config.yaml
model: "image captioner"
dataset: "photos with spoken descriptions (Open Images, Localized Narratives)"
train_examples: 203450
image_size: 32
crop_scale_min: 0.7
horizontal_flip: true
color_jitter: 0.1
cutout: 0.4
tokenizer: "word"
vocab_size: 4585
encoder_arch: "vit"
encoder_norm: "layernorm"
encoder_norm_position: "pre"
encoder_activation: "geglu"
encoder_mlp_ratio: 2
encoder_head_dim: 32
encoder_fused_qkv: false
encoder_bias: "all"
encoder_qk_norm: true
encoder_layer_scale_init: 1.0
encoder_parallel_block: false
encoder_inner_norm: false
encoder_drop_path: 0.15
encoder_patch_size: [4, 4]
encoder_conv_stem: false
encoder_layers: 8
encoder_width: 256
encoder_positions: "relative_bias"
fusion: "prefix"
decoder_width: 256
decoder_layers: 10
decoder_norm: "layernorm"
decoder_norm_position: "pre"
decoder_activation: "relu"
decoder_mlp_ratio: 3
decoder_head_dim: 48
decoder_fused_qkv: true
decoder_bias: "all"
decoder_qk_norm: false
decoder_parallel_block: false
decoder_dropout: 0.05
decoder_inner_norm: false
decoder_drop_path: 0.05
decoder_positions: "sincos"
decoder_prefix_bidirectional: false
decoder_connector: "mlp"
decoder_tie_embeddings: false
init: "trunc_normal_002"
residual_init: "none"
optimizer: "soap"
beta2: 0.95
lr: 0.0032
beta1: 0.95
shampoo_beta: 0.95
eps: 1e-08
precondition_frequency: 25
max_precond_dim: 512
one_sided: true
adamw_lr_other_params: 0.003
grad_clip: 3.0
steps: 9400
batch_size: 128
epochs: 5.9
lr_schedule: "wsd"
decay_fraction: 0.3
final_lr_fraction: 0
warmup_steps: 180
weight_decay: 0.06
adamw_weight_decay_other_params: 0.05
Rows from block 5 of the text decoder, named by matrix and row number. Rows with one number belong to one neuron. Each number is 200 + 30 x the weight over its row's rms, rounded and kept within 0 to 999. All counts start at 0. After the name is the row's rms in percent of the matrix's.
# fc1: MLP up (decoder.blocks.5.mlp.fc1.weight, 768x256), inputs 86-171
# fc2: MLP down (decoder.blocks.5.mlp.fc2.weight, 256x768, transposed), outputs 86-171
fc1.340,104,204,190,212,234,210,234,208,187,180,210,224,202,187,265,151,226,251,237,223,196,202,153,143,207,210,189,213,199,203,210,244,188,203,198,167,218,140,176,223,157,243,193,206,221,190,190,183,194,189,221,170,215,200,166,208,161,174,203,137,186,205,182,215,213,210,196,187,173,196,157,189,248,180,212,232,202,263,170,185,165,226,176,196,188,228,224
fc2.340,098,211,204,225,205,153,194,194,220,195,174,258,191,168,203,142,213,233,191,180,210,238,223,232,232,198,227,191,199,214,163,231,249,207,218,192,226,181,195,150,173,271,166,189,218,194,193,272,175,245,213,210,269,208,191,226,189,196,263,195,175,184,205,235,246,192,181,229,244,192,141,204,164,200,180,155,192,183,209,181,191,185,201,239,209,201,176
fc1.341,103,218,220,259,215,208,246,186,237,172,247,155,227,242,170,197,171,205,203,215,210,196,268,241,192,191,227,197,142,215,179,204,195,152,189,191,203,206,187,161,134,206,192,209,214,234,193,247,164,192,197,221,234,217,207,184,208,200,192,201,206,213,214,226,169,197,220,219,237,159,198,186,213,236,167,167,212,209,217,145,158,177,199,185,192,241,140
fc2.341,083,256,201,289,197,189,160,219,213,162,234,250,196,211,249,192,187,212,236,187,207,244,183,200,187,248,215,199,206,206,171,195,227,213,192,184,148,216,192,191,223,183,155,211,214,248,227,173,200,148,168,152,224,228,192,246,208,176,210,176,199,257,214,194,197,208,220,196,162,228,231,171,165,214,195,198,193,127,195,162,226,182,183,180,132,184,180
fc1.342,092,215,188,180,206,236,221,182,201,222,183,237,190,225,240,197,185,214,163,190,234,174,173,173,201,162,166,229,181,245,241,208,197,169,198,185,196,173,173,213,232,236,216,178,216,165,131,225,247,185,189,191,152,182,202,233,247,155,248,229,182,239,179,202,176,247,192,219,176,190,152,219,254,227,178,189,181,161,207,230,204,165,181,266,162,195,184
fc2.342,095,212,174,202,188,249,251,186,216,179,202,215,252,164,219,156,188,222,163,205,202,289,259,215,157,206,202,188,195,205,286,193,237,192,176,242,221,209,153,254,227,242,137,234,202,205,171,210,229,172,177,210,184,210,145,144,179,151,221,162,209,181,230,149,161,215,157,214,227,194,103,182,174,176,181,194,251,192,197,215,207,196,229,185,216,205,181
fc1.343,105,194,212,239,247,161,223,212,284,169,209,222,179,206,177,213,248,215,263,174,156,212,215,218,165,184,240,257,177,191,177,191,177,179,169,183,220,208,231,197,190,212,221,247,193,203,229,164,237,182,252,183,176,195,218,168,208,210,211,201,186,167,212,215,211,221,201,193,234,161,213,196,194,211,194,192,205,183,185,200,216,259,174,258,202,218,194
fc2.343,109,201,195,231,218,179,196,200,176,207,140,186,267,180,211,200,181,176,187,217,172,191,214,240,247,179,183,253,175,281,218,211,168,194,145,224,175,249,193,238,237,148,205,236,203,222,217,228,185,209,210,178,191,158,239,258,200,173,212,192,181,200,162,227,176,165,231,190,207,151,250,194,223,250,175,216,184,216,217,135,232,218,173,193,247,190,176
fc1.344,100,236,217,185,228,213,218,227,175,222,219,189,203,173,137,182,159,165,201,227,204,170,215,244,250,206,143,192,239,132,179,205,198,180,210,196,175,200,190,149,205,183,206,238,168,192,162,211,238,193,187,161,236,170,201,216,216,203,178,222,209,207,143,267,233,195,226,240,161,225,210,135,222,184,210,212,207,150,195,215,242,177,216,186,168,185,187
fc2.344,097,282,174,219,185,206,211,159,171,212,209,185,209,231,201,240,153,230,188,170,204,206,195,178,254,267,180,171,183,189,212,194,197,205,178,204,187,237,207,169,204,200,261,221,152,158,200,201,204,196,190,190,192,224,194,209,222,149,219,199,243,218,223,198,172,201,248,168,228,199,202,205,202,179,201,161,249,164,173,199,217,169,216,216,209,165,219
fc1.345,095,165,238,188,205,162,177,208,141,203,211,181,181,211,182,203,183,242,243,243,194,215,164,178,238,213,196,170,162,150,232,173,243,284,204,216,291,211,193,204,206,201,211,216,219,199,249,203,214,234,192,174,204,216,218,188,235,173,212,220,224,220,158,186,209,197,157,184,236,222,189,179,215,225,188,214,195,147,215,161,217,184,230,190,189,188,201
fc2.345,097,213,214,193,169,186,120,150,150,189,231,183,204,251,195,186,164,223,259,213,213,202,211,181,145,218,168,209,243,190,214,224,201,194,181,148,265,174,234,256,247,148,165,142,209,207,201,201,223,214,197,248,177,180,160,150,184,220,236,203,203,186,211,209,187,166,171,270,269,213,181,152,221,173,241,163,200,190,192,204,193,193,226,220,229,229,204
fc1.346,101,208,180,205,223,254,213,137,180,177,158,210,164,179,176,192,214,191,233,247,204,218,282,132,238,205,195,200,199,194,204,222,161,244,164,219,134,229,223,197,177,213,121,152,194,243,202,188,218,215,203,182,195,216,226,197,153,267,217,224,176,220,188,195,198,199,199,191,214,212,196,170,133,207,193,174,97,203,170,151,189,220,210,175,188,221,218
fc2.346,102,251,166,256,293,193,198,162,198,156,187,207,239,185,187,212,161,215,170,166,221,173,185,195,211,140,177,210,167,201,231,142,230,225,175,226,219,214,210,203,176,193,189,194,170,158,172,220,172,188,198,208,229,212,262,171,223,191,185,243,173,254,208,197,190,168,255,245,197,261,181,209,208,221,205,198,206,248,236,206,243,138,197,235,165,181,196
fc1.347,108,176,179,218,186,173,223,137,179,235,221,207,129,173,212,199,194,194,137,185,155,221,214,173,240,250,199,184,190,209,182,218,129,221,222,181,174,210,187,212,218,157,162,177,193,193,176,206,260,186,220,239,171,188,156,214,196,218,194,181,115,173,182,207,169,241,220,207,210,202,216,189,198,169,207,221,180,168,198,210,168,266,166,189,241,173,177
fc2.347,110,227,188,211,211,210,197,146,146,184,187,222,214,139,174,229,211,238,165,179,203,230,224,233,215,224,220,275,216,180,178,197,186,200,216,140,199,201,199,215,173,207,226,227,179,214,200,234,167,191,184,209,194,181,159,181,216,195,214,174,168,173,185,176,217,248,218,197,216,170,268,155,262,159,209,221,162,185,165,212,220,195,170,178,235,208,162
fc1.348,098,207,183,187,222,191,237,215,217,151,203,182,227,210,275,215,209,227,215,249,157,181,173,154,244,182,116,205,195,244,171,171,234,205,176,195,219,162,197,245,178,214,180,208,172,257,146,199,148,180,205,175,207,214,188,204,164,221,264,172,219,235,243,198,178,179,130,177,160,225,260,155,188,223,229,179,210,203,163,166,217,180,194,230,271,235,162
fc2.348,099,139,224,152,187,212,212,196,207,176,178,251,224,175,204,201,152,214,170,170,188,175,207,164,163,237,166,224,251,177,230,209,198,205,232,214,151,174,254,203,171,196,197,153,204,228,200,226,155,268,207,232,195,216,129,189,156,193,212,164,210,165,223,214,187,217,174,221,221,120,289,152,214,152,246,225,201,171,172,177,219,189,232,178,185,265,174
fc1.349,103,184,237,203,142,227,227,253,239,181,219,197,188,183,249,166,181,236,248,171,179,133,246,199,169,174,208,143,174,231,207,169,247,174,206,180,193,184,150,224,145,235,203,191,209,198,179,196,163,182,200,174,235,151,194,183,205,196,136,213,141,219,222,215,210,225,175,188,172,191,201,195,224,213,194,178,226,227,205,226,229,257,209,177,208,242,191
fc2.349,104,317,251,228,194,174,186,242,219,168,174,217,222,202,209,151,195,217,237,167,235,242,212,166,159,187,191,215,254,178,234,175,220,196,221,170,174,164,191,152,183,264,198,209,162,150,197,222,164,221,224,203,227,201,202,156,236,190,212,190,146,236,192,216,204,168,206,240,150,182,192,195,163,205,186,188,144,191,233,205,171,227,220,205,221,174,225
fc1.350,107,176,197,213,193,181,223,232,176,208,191,174,240,219,175,210,163,180,162,140,231,212,140,225,241,225,175,139,202,227,179,219,171,164,149,201,231,199,196,196,233,185,217,175,202,181,152,185,168,144,244,191,199,157,203,220,194,235,144,216,212,182,179,171,231,224,274,171,242,228,209,207,220,219,225,125,178,220,213,202,199,244,177,216,220,226,224
fc2.350,108,226,223,159,155,120,191,228,205,259,240,215,209,235,170,210,154,170,187,253,229,217,176,164,251,200,172,206,228,215,204,211,213,191,186,226,232,196,212,268,246,195,226,198,172,235,197,233,187,193,214,214,169,172,205,143,206,235,151,220,191,189,223,223,187,182,220,245,209,230,179,197,186,201,149,167,188,202,207,190,214,165,154,184,156,233,205
fc1.351,102,227,201,157,227,186,130,184,204,207,237,190,185,179,180,264,247,202,163,171,202,209,236,154,173,164,261,259,207,181,175,182,204,196,146,176,192,207,217,221,120,211,188,209,196,160,150,196,227,207,230,210,227,123,211,260,208,219,174,188,193,159,171,242,167,204,209,236,199,182,175,164,188,131,226,168,183,192,199,233,231,177,208,254,186,191,243
fc2.351,099,206,213,180,205,191,160,212,225,171,245,203,205,210,206,239,205,208,138,228,195,242,209,188,250,205,161,230,168,217,193,191,184,215,192,188,179,257,273,185,208,209,170,204,223,216,186,223,229,210,200,190,242,178,215,230,138,139,198,229,174,151,173,173,174,235,195,233,181,140,142,227,219,190,186,120,199,107,240,143,197,194,196,200,220,225,187
fc1.352,095,191,172,224,264,197,198,252,254,237,166,170,215,219,212,190,209,189,181,186,186,239,276,182,144,235,209,211,233,160,135,178,206,200,172,175,160,205,190,187,215,186,169,225,162,223,222,228,180,199,141,192,259,206,153,178,258,169,174,171,195,157,194,233,246,224,214,117,187,249,296,213,250,229,221,200,162,202,239,176,222,202,184,173,173,186,188
fc2.352,099,167,180,169,238,162,163,169,216,170,196,255,197,256,243,165,200,207,190,159,240,162,193,174,180,163,228,227,207,202,267,182,186,193,154,191,147,183,165,195,214,214,183,165,219,232,251,190,218,162,228,232,204,205,232,188,158,203,178,195,214,179,225,190,190,234,233,190,199,151,247,225,208,219,183,177,253,174,200,139,191,155,210,225,171,181,253
fc1.353,102,143,233,196,188,177,214,216,251,214,147,213,201,207,217,198,191,209,225,186,187,191,154,174,213,170,203,231,177,206,202,159,215,205,200,171,223,208,245,181,241,175,198,195,251,241,189,213,136,167,199,210,230,249,208,193,188,215,219,249,192,186,218,187,204,195,222,216,156,247,140,220,224,178,205,205,234,174,205,211,219,199,144,240,172,154,192
fc2.353,097,218,154,200,158,214,188,149,201,200,155,212,177,199,294,202,194,160,249,155,208,226,147,177,228,192,198,173,215,226,186,226,170,189,202,194,187,257,139,174,215,196,207,177,199,214,187,230,156,230,244,188,292,197,236,224,238,200,230,197,163,179,194,167,257,127,201,236,132,234,168,172,206,179,140,149,256,224,181,191,229,183,209,177,194,188,196
fc1.354,096,200,166,178,195,226,139,215,211,214,142,232,207,191,183,233,202,209,190,189,194,208,182,219,183,200,186,192,217,210,215,139,194,174,158,204,212,244,179,193,209,169,145,188,212,212,188,253,204,181,141,222,221,250,218,170,190,196,172,192,200,225,206,166,197,219,205,254,246,186,218,256,215,208,151,167,213,185,239,214,203,246,186,200,196,187,217
fc2.354,102,264,234,167,199,193,249,271,266,147,222,178,183,203,193,240,180,160,251,204,175,182,207,191,234,179,151,210,186,254,241,273,223,187,226,211,148,188,221,172,242,179,156,200,180,235,219,231,130,188,214,225,222,171,180,185,147,181,194,248,220,189,206,200,188,200,189,185,238,190,215,298,148,180,202,199,230,184,208,218,216,224,144,190,180,198,208
fc1.355,103,149,221,187,177,174,206,200,225,188,255,150,251,152,272,216,165,195,194,172,234,235,212,176,193,172,208,262,153,202,213,189,227,224,225,254,182,195,192,148,150,208,216,247,180,201,134,243,155,232,220,167,180,209,175,203,243,171,212,189,195,189,179,181,202,230,235,191,217,196,175,226,201,182,242,164,233,164,243,165,169,221,159,181,227,180,155
fc2.355,097,137,166,143,158,176,217,236,237,207,202,253,219,167,233,156,255,187,155,232,187,197,163,156,187,179,180,228,168,175,242,164,162,220,183,201,138,236,231,200,205,174,205,181,233,198,192,166,193,181,184,167,235,212,220,192,205,197,209,219,204,208,197,192,189,236,169,184,195,181,192,148,235,191,192,182,211,206,235,144,163,195,202,206,152,194,197
fc1.356,089,172,173,130,193,194,184,198,252,269,173,187,158,126,229,163,241,166,222,180,218,217,220,202,228,152,236,188,203,216,217,243,171,182,291,173,216,189,230,213,227,196,165,178,218,172,170,173,213,249,194,211,174,216,177,202,182,235,190,206,128,238,243,148,177,259,185,181,170,274,189,230,191,199,157,205,224,237,219,150,183,249,128,213,233,218,206
fc2.356,092,32,155,229,193,218,198,223,180,180,158,213,178,209,251,193,220,169,190,159,181,209,182,260,185,190,216,217,226,216,195,228,218,222,203,202,207,224,180,148,200,213,225,166,182,190,194,168,255,227,186,232,235,227,156,173,240,203,225,177,152,162,175,180,218,191,259,227,154,209,186,233,167,184,243,261,223,177,194,173,238,188,215,137,243,172,199
fc1.357,099,181,209,185,168,230,169,200,197,239,249,226,152,190,170,176,231,131,190,178,180,197,227,203,203,217,187,209,197,196,203,203,209,202,194,244,215,184,192,231,202,115,239,258,177,149,220,229,191,184,197,197,196,206,234,226,169,219,180,252,171,190,196,159,205,174,175,178,201,239,201,183,283,197,218,202,161,180,215,264,182,171,160,209,174,172,167
fc2.357,101,300,195,219,197,208,244,266,216,207,170,187,215,210,183,185,248,207,223,189,193,208,209,225,224,205,209,134,164,153,169,203,212,226,200,195,145,203,211,208,205,211,221,207,173,166,187,170,165,253,202,202,199,191,219,134,156,152,219,189,174,186,197,207,205,174,197,197,206,265,190,222,236,212,205,266,148,213,190,215,171,172,248,219,215,179,209
fc1.358,103,172,186,153,190,182,207,222,195,232,216,183,173,155,198,238,195,210,204,193,158,153,166,258,165,249,190,180,167,183,181,212,175,170,270,201,174,200,182,204,202,204,235,153,185,179,191,210,267,199,167,214,223,209,185,175,191,200,135,201,237,177,183,200,247,167,221,190,219,179,210,171,199,197,241,161,228,182,252,180,201,216,226,210,169,218,252
fc2.358,105,219,209,200,213,188,164,238,209,194,158,152,154,189,184,195,148,226,228,183,204,199,174,205,167,252,231,153,160,227,237,170,175,169,253,231,159,219,247,120,174,221,229,218,185,207,194,139,217,210,201,180,175,221,166,201,246,201,156,189,188,160,263,204,182,212,212,225,224,229,209,226,167,223,191,175,185,221,227,225,238,168,190,204,210,217,227
fc1.359,103,173,186,194,181,245,180,202,222,182,262,194,170,246,211,260,202,209,160,227,152,144,155,185,231,170,173,177,224,214,178,225,180,192,216,168,248,202,165,271,204,210,206,175,133,228,186,181,204,144,208,239,188,210,221,185,195,206,225,172,198,156,178,178,182,220,152,160,191,197,191,163,176,226,216,219,172,176,242,172,189,235,195,211,274,193,195
fc2.359,107,169,263,174,164,198,211,134,187,195,203,196,183,184,116,239,226,233,179,201,182,170,176,208,180,204,228,202,179,244,225,245,215,181,266,224,179,157,180,164,172,161,159,174,170,216,226,192,161,228,197,259,216,239,220,207,175,196,196,196,256,197,205,194,188,186,240,175,247,128,233,169,194,184,203,223,191,226,237,188,238,188,242,180,200,212,158
fc1.360,102,134,206,260,226,194,131,198,195,183,159,174,206,254,253,174,207,191,214,178,218,243,263,164,201,175,227,181,161,189,199,207,194,241,238,215,215,259,201,239,195,187,200,176,147,243,132,214,238,192,210,166,231,185,209,203,205,145,211,216,163,144,255,186,192,272,241,193,200,238,280,195,195,205,201,191,222,176,209,162,232,232,225,227,219,209,246
fc2.360,096,183,192,175,188,178,246,176,187,169,140,239,193,265,233,220,197,245,255,224,197,219,211,208,194,177,230,247,204,254,219,265,242,156,188,221,206,208,221,150,157,218,207,177,181,229,191,231,201,204,209,233,199,186,222,164,206,225,196,190,234,237,220,234,185,214,194,189,206,177,263,165,147,228,207,159,156,199,203,188,210,175,189,149,181,215,216
fc1.361,104,179,193,144,203,199,180,183,182,229,265,179,208,174,141,158,176,230,206,214,197,199,279,213,207,197,177,183,181,211,236,177,215,225,211,176,196,208,213,224,203,240,197,183,253,214,236,182,204,219,177,234,188,242,178,251,220,195,134,217,217,177,235,200,190,161,190,200,195,180,222,227,207,158,212,164,186,172,175,179,193,222,204,218,185,196,195
fc2.361,095,217,247,118,157,228,219,175,238,198,262,225,232,188,168,246,157,230,274,195,225,176,241,217,161,216,172,224,199,205,236,212,182,139,214,196,241,208,270,173,227,176,157,179,179,216,217,186,199,195,105,185,229,147,263,200,189,195,195,216,236,180,215,181,205,209,203,215,233,184,167,244,187,160,238,211,216,177,194,180,188,262,229,190,207,200,192
fc1.362,101,207,160,215,204,197,212,203,226,199,160,187,202,218,226,183,195,207,208,198,200,229,183,175,205,228,204,185,193,171,187,165,215,149,234,224,226,217,200,283,195,195,195,227,130,243,240,187,241,168,147,220,232,240,169,180,143,247,195,216,203,204,193,188,195,138,220,225,198,230,207,128,168,193,256,204,181,219,281,288,183,161,184,180,220,250,218
fc2.362,106,195,149,250,186,173,199,222,197,177,196,160,102,193,171,228,205,205,221,206,220,173,189,235,183,246,189,225,218,217,219,200,200,184,186,199,237,222,194,169,199,240,226,244,150,220,152,179,230,197,200,178,190,225,212,173,217,188,169,233,234,185,214,264,187,205,167,189,244,252,208,177,218,192,258,166,199,203,233,255,207,171,152,226,218,189,196
fc1.363,103,215,147,190,188,177,199,207,162,223,194,187,183,198,206,144,200,173,204,194,204,251,235,271,171,180,156,183,159,175,184,245,238,224,139,175,192,214,161,199,190,175,196,192,214,176,206,182,198,179,182,283,202,195,221,186,177,175,240,151,222,242,182,201,259,180,232,184,144,191,254,185,189,223,213,196,255,187,214,262,223,185,188,222,204,215,217
fc2.363,097,88,167,238,241,159,195,189,208,202,214,208,223,228,198,182,138,199,171,157,225,213,259,234,151,152,203,215,199,156,226,176,183,190,185,180,185,225,185,159,161,242,187,175,170,273,237,202,205,225,224,243,170,222,189,174,174,146,188,192,184,163,188,242,168,215,209,232,229,218,308,157,230,176,171,212,227,205,220,178,206,208,205,207,186,151,206
fc1.364,101,155,183,187,222,184,195,180,213,186,191,159,196,233,237,165,166,238,223,217,159,157,188,190,199,247,180,210,205,171,223,188,236,177,195,197,204,172,133,201,247,233,141,218,218,120,192,193,161,205,227,228,239,204,223,134,198,198,205,175,165,124,224,241,216,184,189,189,206,229,182,170,252,235,250,249,221,135,169,227,154,240,205,189,193,165,183
fc2.364,102,239,235,176,200,155,173,201,138,187,173,224,212,198,174,142,215,194,178,182,217,158,177,228,246,225,206,196,251,192,240,170,177,172,206,208,185,159,138,191,221,153,219,195,199,192,223,220,195,256,170,256,194,209,169,179,226,206,167,197,187,158,234,164,233,169,210,213,255,234,194,148,190,167,195,208,226,176,231,222,218,232,195,192,162,142,214
fc1.365,100,225,180,189,204,208,187,262,202,167,148,254,220,215,177,223,226,201,212,185,197,184,218,220,201,218,207,202,158,177,186,203,197,191,202,197,224,132,206,157,172,187,234,203,186,215,193,209,171,293,205,181,209,152,181,158,192,198,201,146,233,204,188,195,181,217,189,201,183,206,223,162,197,138,227,216,232,220,132,204,178,162,215,213,200,177,195
fc2.365,107,231,181,232,208,212,169,206,236,191,197,278,211,216,195,223,215,228,207,171,227,228,248,201,197,215,220,241,155,183,211,228,169,219,230,244,227,186,207,202,202,180,187,192,111,214,133,181,195,240,206,189,175,187,273,193,198,162,248,229,187,215,208,172,248,202,216,245,186,222,157,198,212,119,171,177,168,235,198,264,175,184,169,249,205,215,151
fc1.366,099,194,237,225,174,174,244,226,188,188,181,230,240,159,185,194,276,212,203,272,165,196,188,176,218,206,205,215,170,208,139,217,189,215,168,213,182,212,175,277,236,186,205,192,207,243,235,230,186,145,237,209,215,146,171,230,205,243,197,195,181,200,217,194,211,195,239,172,203,187,250,226,205,198,225,205,164,138,148,206,196,209,173,230,186,159,177
fc2.366,100,185,196,244,142,194,192,226,133,186,209,229,209,179,182,242,150,232,170,165,227,182,223,222,137,233,199,213,224,220,191,163,185,148,181,179,169,187,215,198,189,208,224,204,229,217,220,218,182,245,182,220,231,188,144,219,192,226,192,237,168,214,235,181,191,230,211,183,184,184,288,182,279,202,202,249,181,249,156,177,176,219,206,216,195,228,174
fc1.367,100,166,157,222,225,229,196,181,197,173,193,232,168,176,227,217,271,233,183,218,151,225,198,188,155,188,188,207,279,170,185,175,243,179,174,220,221,218,215,172,263,242,188,220,181,210,171,113,249,164,227,226,199,211,195,216,214,238,187,199,197,216,198,241,166,187,213,201,162,159,210,215,208,214,207,179,201,145,193,237,235,211,213,161,197,240,289
fc2.367,093,46,206,245,188,239,218,229,219,183,165,195,209,222,255,254,206,232,199,173,178,197,174,211,152,159,205,176,185,235,191,198,150,198,192,226,209,177,198,276,127,240,178,213,208,222,170,204,228,184,168,210,183,181,270,154,172,144,256,184,231,210,189,212,250,193,203,191,200,209,175,228,215,175,209,212,196,164,168,211,226,190,203,114,248,206,178
fc1.368,096,170,232,243,188,186,230,171,250,209,203,231,172,178,192,222,141,203,172,247,235,198,174,248,223,198,214,210,125,205,235,257,201,211,196,213,166,223,167,187,201,202,171,232,260,158,224,218,221,185,209,222,209,216,202,202,246,201,260,143,244,206,199,166,210,215,241,186,195,261,157,173,225,241,287,181,159,184,204,162,153,217,225,173,190,197,137
fc2.368,099,152,223,189,190,169,166,216,273,187,188,176,158,181,203,225,188,201,182,179,214,193,194,195,186,232,212,207,251,192,189,276,205,181,228,198,181,231,190,197,167,243,185,202,163,190,172,199,170,163,195,202,219,219,158,207,172,219,173,186,227,152,218,169,178,241,217,189,185,185,109,200,197,217,266,248,153,151,197,248,195,202,152,178,180,223,230
fc1.369,102,219,214,216,213,198,183,209,194,205,217,177,245,186,210,196,248,246,152,206,167,210,225,154,244,196,239,220,261,162,197,223,196,174,178,157,159,224,255,168,198,162,176,205,189,218,163,199,199,232,217,253,272,222,216,292,218,223,216,204,158,225,197,199,183,169,181,200,194,192,214,261,245,223,189,240,255,222,258,214,173,202,191,240,165,226,161
fc2.369,097,265,156,174,175,270,200,191,178,223,231,167,170,146,244,180,224,152,211,191,181,241,228,183,192,163,203,154,182,243,184,196,203,217,166,202,196,245,193,144,216,190,255,208,235,218,145,207,183,188,194,189,226,208,279,270,225,209,221,225,178,197,196,170,263,203,163,208,163,204,199,229,195,190,186,198,182,217,168,188,265,181,203,196,192,257,187
fc1.370,102,183,212,211,197,171,219,188,193,227,223,190,201,212,241,174,196,166,239,176,183,252,167,270,155,185,220,253,204,203,224,199,204,244,194,232,184,185,207,220,231,252,179,249,239,134,153,167,221,193,167,183,181,242,216,196,194,207,170,197,190,215,202,204,221,193,224,182,183,250,205,241,199,155,226,183,176,224,135,216,221,229,232,200,241,172,191
fc2.370,096,196,204,214,220,259,192,237,163,194,205,179,134,189,209,173,189,186,188,191,189,203,188,270,198,185,166,273,276,186,208,150,224,159,213,207,218,228,243,155,245,209,183,171,198,215,224,214,194,182,155,207,187,227,195,216,187,198,182,227,236,223,202,232,168,209,186,215,231,202,246,195,180,125,230,252,157,192,193,216,228,283,222,176,264,194,210
fc1.371,103,212,211,198,218,173,141,168,164,190,152,218,170,242,204,142,156,132,224,173,223,122,225,233,167,218,198,191,228,163,243,231,196,213,214,209,192,168,193,206,152,225,177,198,175,242,153,223,201,218,188,215,197,177,178,206,212,222,210,206,205,181,185,218,176,181,206,218,186,248,260,210,188,206,215,232,222,162,227,224,171,258,207,225,169,210,208
fc2.371,106,177,218,167,223,163,170,185,145,141,220,222,216,210,159,217,158,197,246,195,206,155,146,219,216,223,261,189,220,316,223,225,158,224,246,195,250,196,248,214,189,229,221,205,181,214,182,236,208,234,235,202,208,203,177,182,219,158,202,214,176,170,144,214,153,178,190,225,220,228,258,179,261,179,229,176,264,182,181,183,133,210,233,198,241,164,145
fc1.372,094,135,186,193,163,189,179,207,214,245,161,210,190,191,209,251,213,156,160,208,188,235,142,183,167,200,246,218,203,232,231,248,256,294,177,207,259,132,197,222,215,207,176,217,217,208,188,175,213,225,238,262,185,218,221,226,112,250,237,259,212,182,193,260,157,200,191,287,221,210,178,194,223,192,214,206,238,164,201,188,251,167,211,196,196,218,200
fc2.372,092,130,135,138,190,166,211,202,182,183,186,199,204,194,159,215,151,187,159,202,244,186,170,240,191,194,191,206,242,131,220,177,206,219,230,221,220,193,179,253,203,212,202,155,234,182,216,257,214,282,209,190,171,219,196,124,145,173,152,229,170,227,227,179,207,173,146,242,206,201,190,200,197,181,184,202,231,207,235,216,197,185,238,194,164,133,221
fc1.373,105,211,223,145,223,165,194,211,241,162,212,195,122,181,249,223,224,165,214,139,197,190,122,184,180,211,192,210,173,168,209,225,186,219,234,186,215,210,161,213,221,179,189,217,186,210,184,186,211,219,215,185,207,146,200,260,227,221,216,163,222,183,218,195,166,218,199,191,192,173,175,184,125,208,225,216,193,189,217,190,247,227,202,252,223,204,260
fc2.373,112,253,195,160,210,208,155,240,172,203,214,220,189,144,183,289,194,165,231,184,180,199,171,226,216,162,216,216,209,180,273,195,173,208,180,189,202,183,180,247,202,228,236,185,187,174,211,215,176,176,213,207,200,159,249,228,251,176,196,196,253,147,226,145,214,221,251,234,215,186,185,168,177,253,233,204,233,201,216,170,219,205,181,162,162,137,186
fc1.374,095,233,130,199,211,216,193,232,199,208,213,188,208,227,225,129,227,191,199,153,205,177,239,202,167,155,203,183,175,205,199,176,205,196,177,172,185,227,198,210,145,239,221,201,183,214,189,213,219,170,233,202,198,243,223,180,174,254,202,171,195,174,204,189,186,249,121,213,253,210,187,225,218,150,206,160,213,162,235,243,172,212,246,224,214,169,162
fc2.374,099,203,230,223,172,139,186,177,181,151,158,232,271,129,213,230,172,203,212,190,170,215,236,181,279,196,224,286,178,212,210,202,164,215,181,160,249,182,157,224,263,222,204,249,172,223,145,214,178,191,216,194,200,184,212,184,238,183,184,230,177,203,222,177,184,208,195,198,239,190,179,160,165,156,162,182,193,226,244,187,189,147,227,134,181,179,192
fc1.375,098,218,208,171,159,200,179,229,120,203,208,206,211,227,215,200,152,159,211,195,260,234,229,169,202,198,220,218,219,252,215,193,208,219,168,174,191,246,213,199,173,221,161,187,217,194,212,181,186,160,123,238,196,209,227,192,242,236,237,257,194,164,153,205,171,235,193,198,195,173,158,111,211,180,151,207,265,182,219,170,222,220,168,233,213,221,128
fc2.375,097,108,155,144,241,203,168,213,146,146,174,207,217,199,250,205,197,266,229,215,223,271,228,166,196,219,176,195,185,187,229,194,216,236,193,225,200,194,261,221,197,156,161,226,208,209,186,232,206,201,243,157,232,176,269,208,155,202,190,180,222,209,220,179,215,200,199,177,186,263,115,126,192,143,152,177,245,222,202,208,263,238,164,243,205,201,167
fc1.376,102,194,200,187,224,176,228,195,129,158,257,238,186,253,188,174,193,167,184,237,181,208,230,194,262,185,234,242,225,206,242,218,190,173,206,214,215,199,221,240,163,160,202,188,229,168,127,194,215,111,214,235,210,253,216,151,235,193,219,171,175,220,190,243,213,223,202,194,179,222,198,156,205,231,200,205,178,205,128,185,244,167,209,214,242,177,155
fc2.376,108,242,262,202,257,163,245,189,199,158,212,131,150,189,208,214,179,201,218,191,191,188,205,206,200,163,229,195,192,162,210,257,196,201,206,155,196,188,204,232,167,149,179,206,200,171,195,211,189,206,229,196,190,216,181,146,174,224,216,223,152,180,204,228,224,175,226,183,202,191,196,207,224,222,189,241,130,191,194,222,245,170,162,214,172,196,209
fc1.377,097,209,186,147,198,141,210,188,248,189,238,197,237,198,184,205,199,138,178,161,260,206,212,220,208,198,196,187,219,238,175,193,188,232,174,178,190,222,172,206,158,169,244,227,234,122,217,205,197,144,148,180,171,246,190,207,205,180,235,156,241,209,225,192,232,222,203,192,178,250,199,231,182,210,202,227,182,180,234,207,168,160,211,220,237,151,239
fc2.377,099,192,143,203,222,217,191,212,213,184,210,235,190,202,228,225,228,195,238,207,234,186,193,217,230,174,196,189,196,265,197,202,175,236,188,239,220,215,173,183,166,245,163,218,250,221,236,157,255,251,191,165,197,220,240,179,136,222,223,209,213,211,191,154,176,226,181,193,185,226,204,222,226,243,260,165,219,261,254,183,207,223,167,137,207,220,222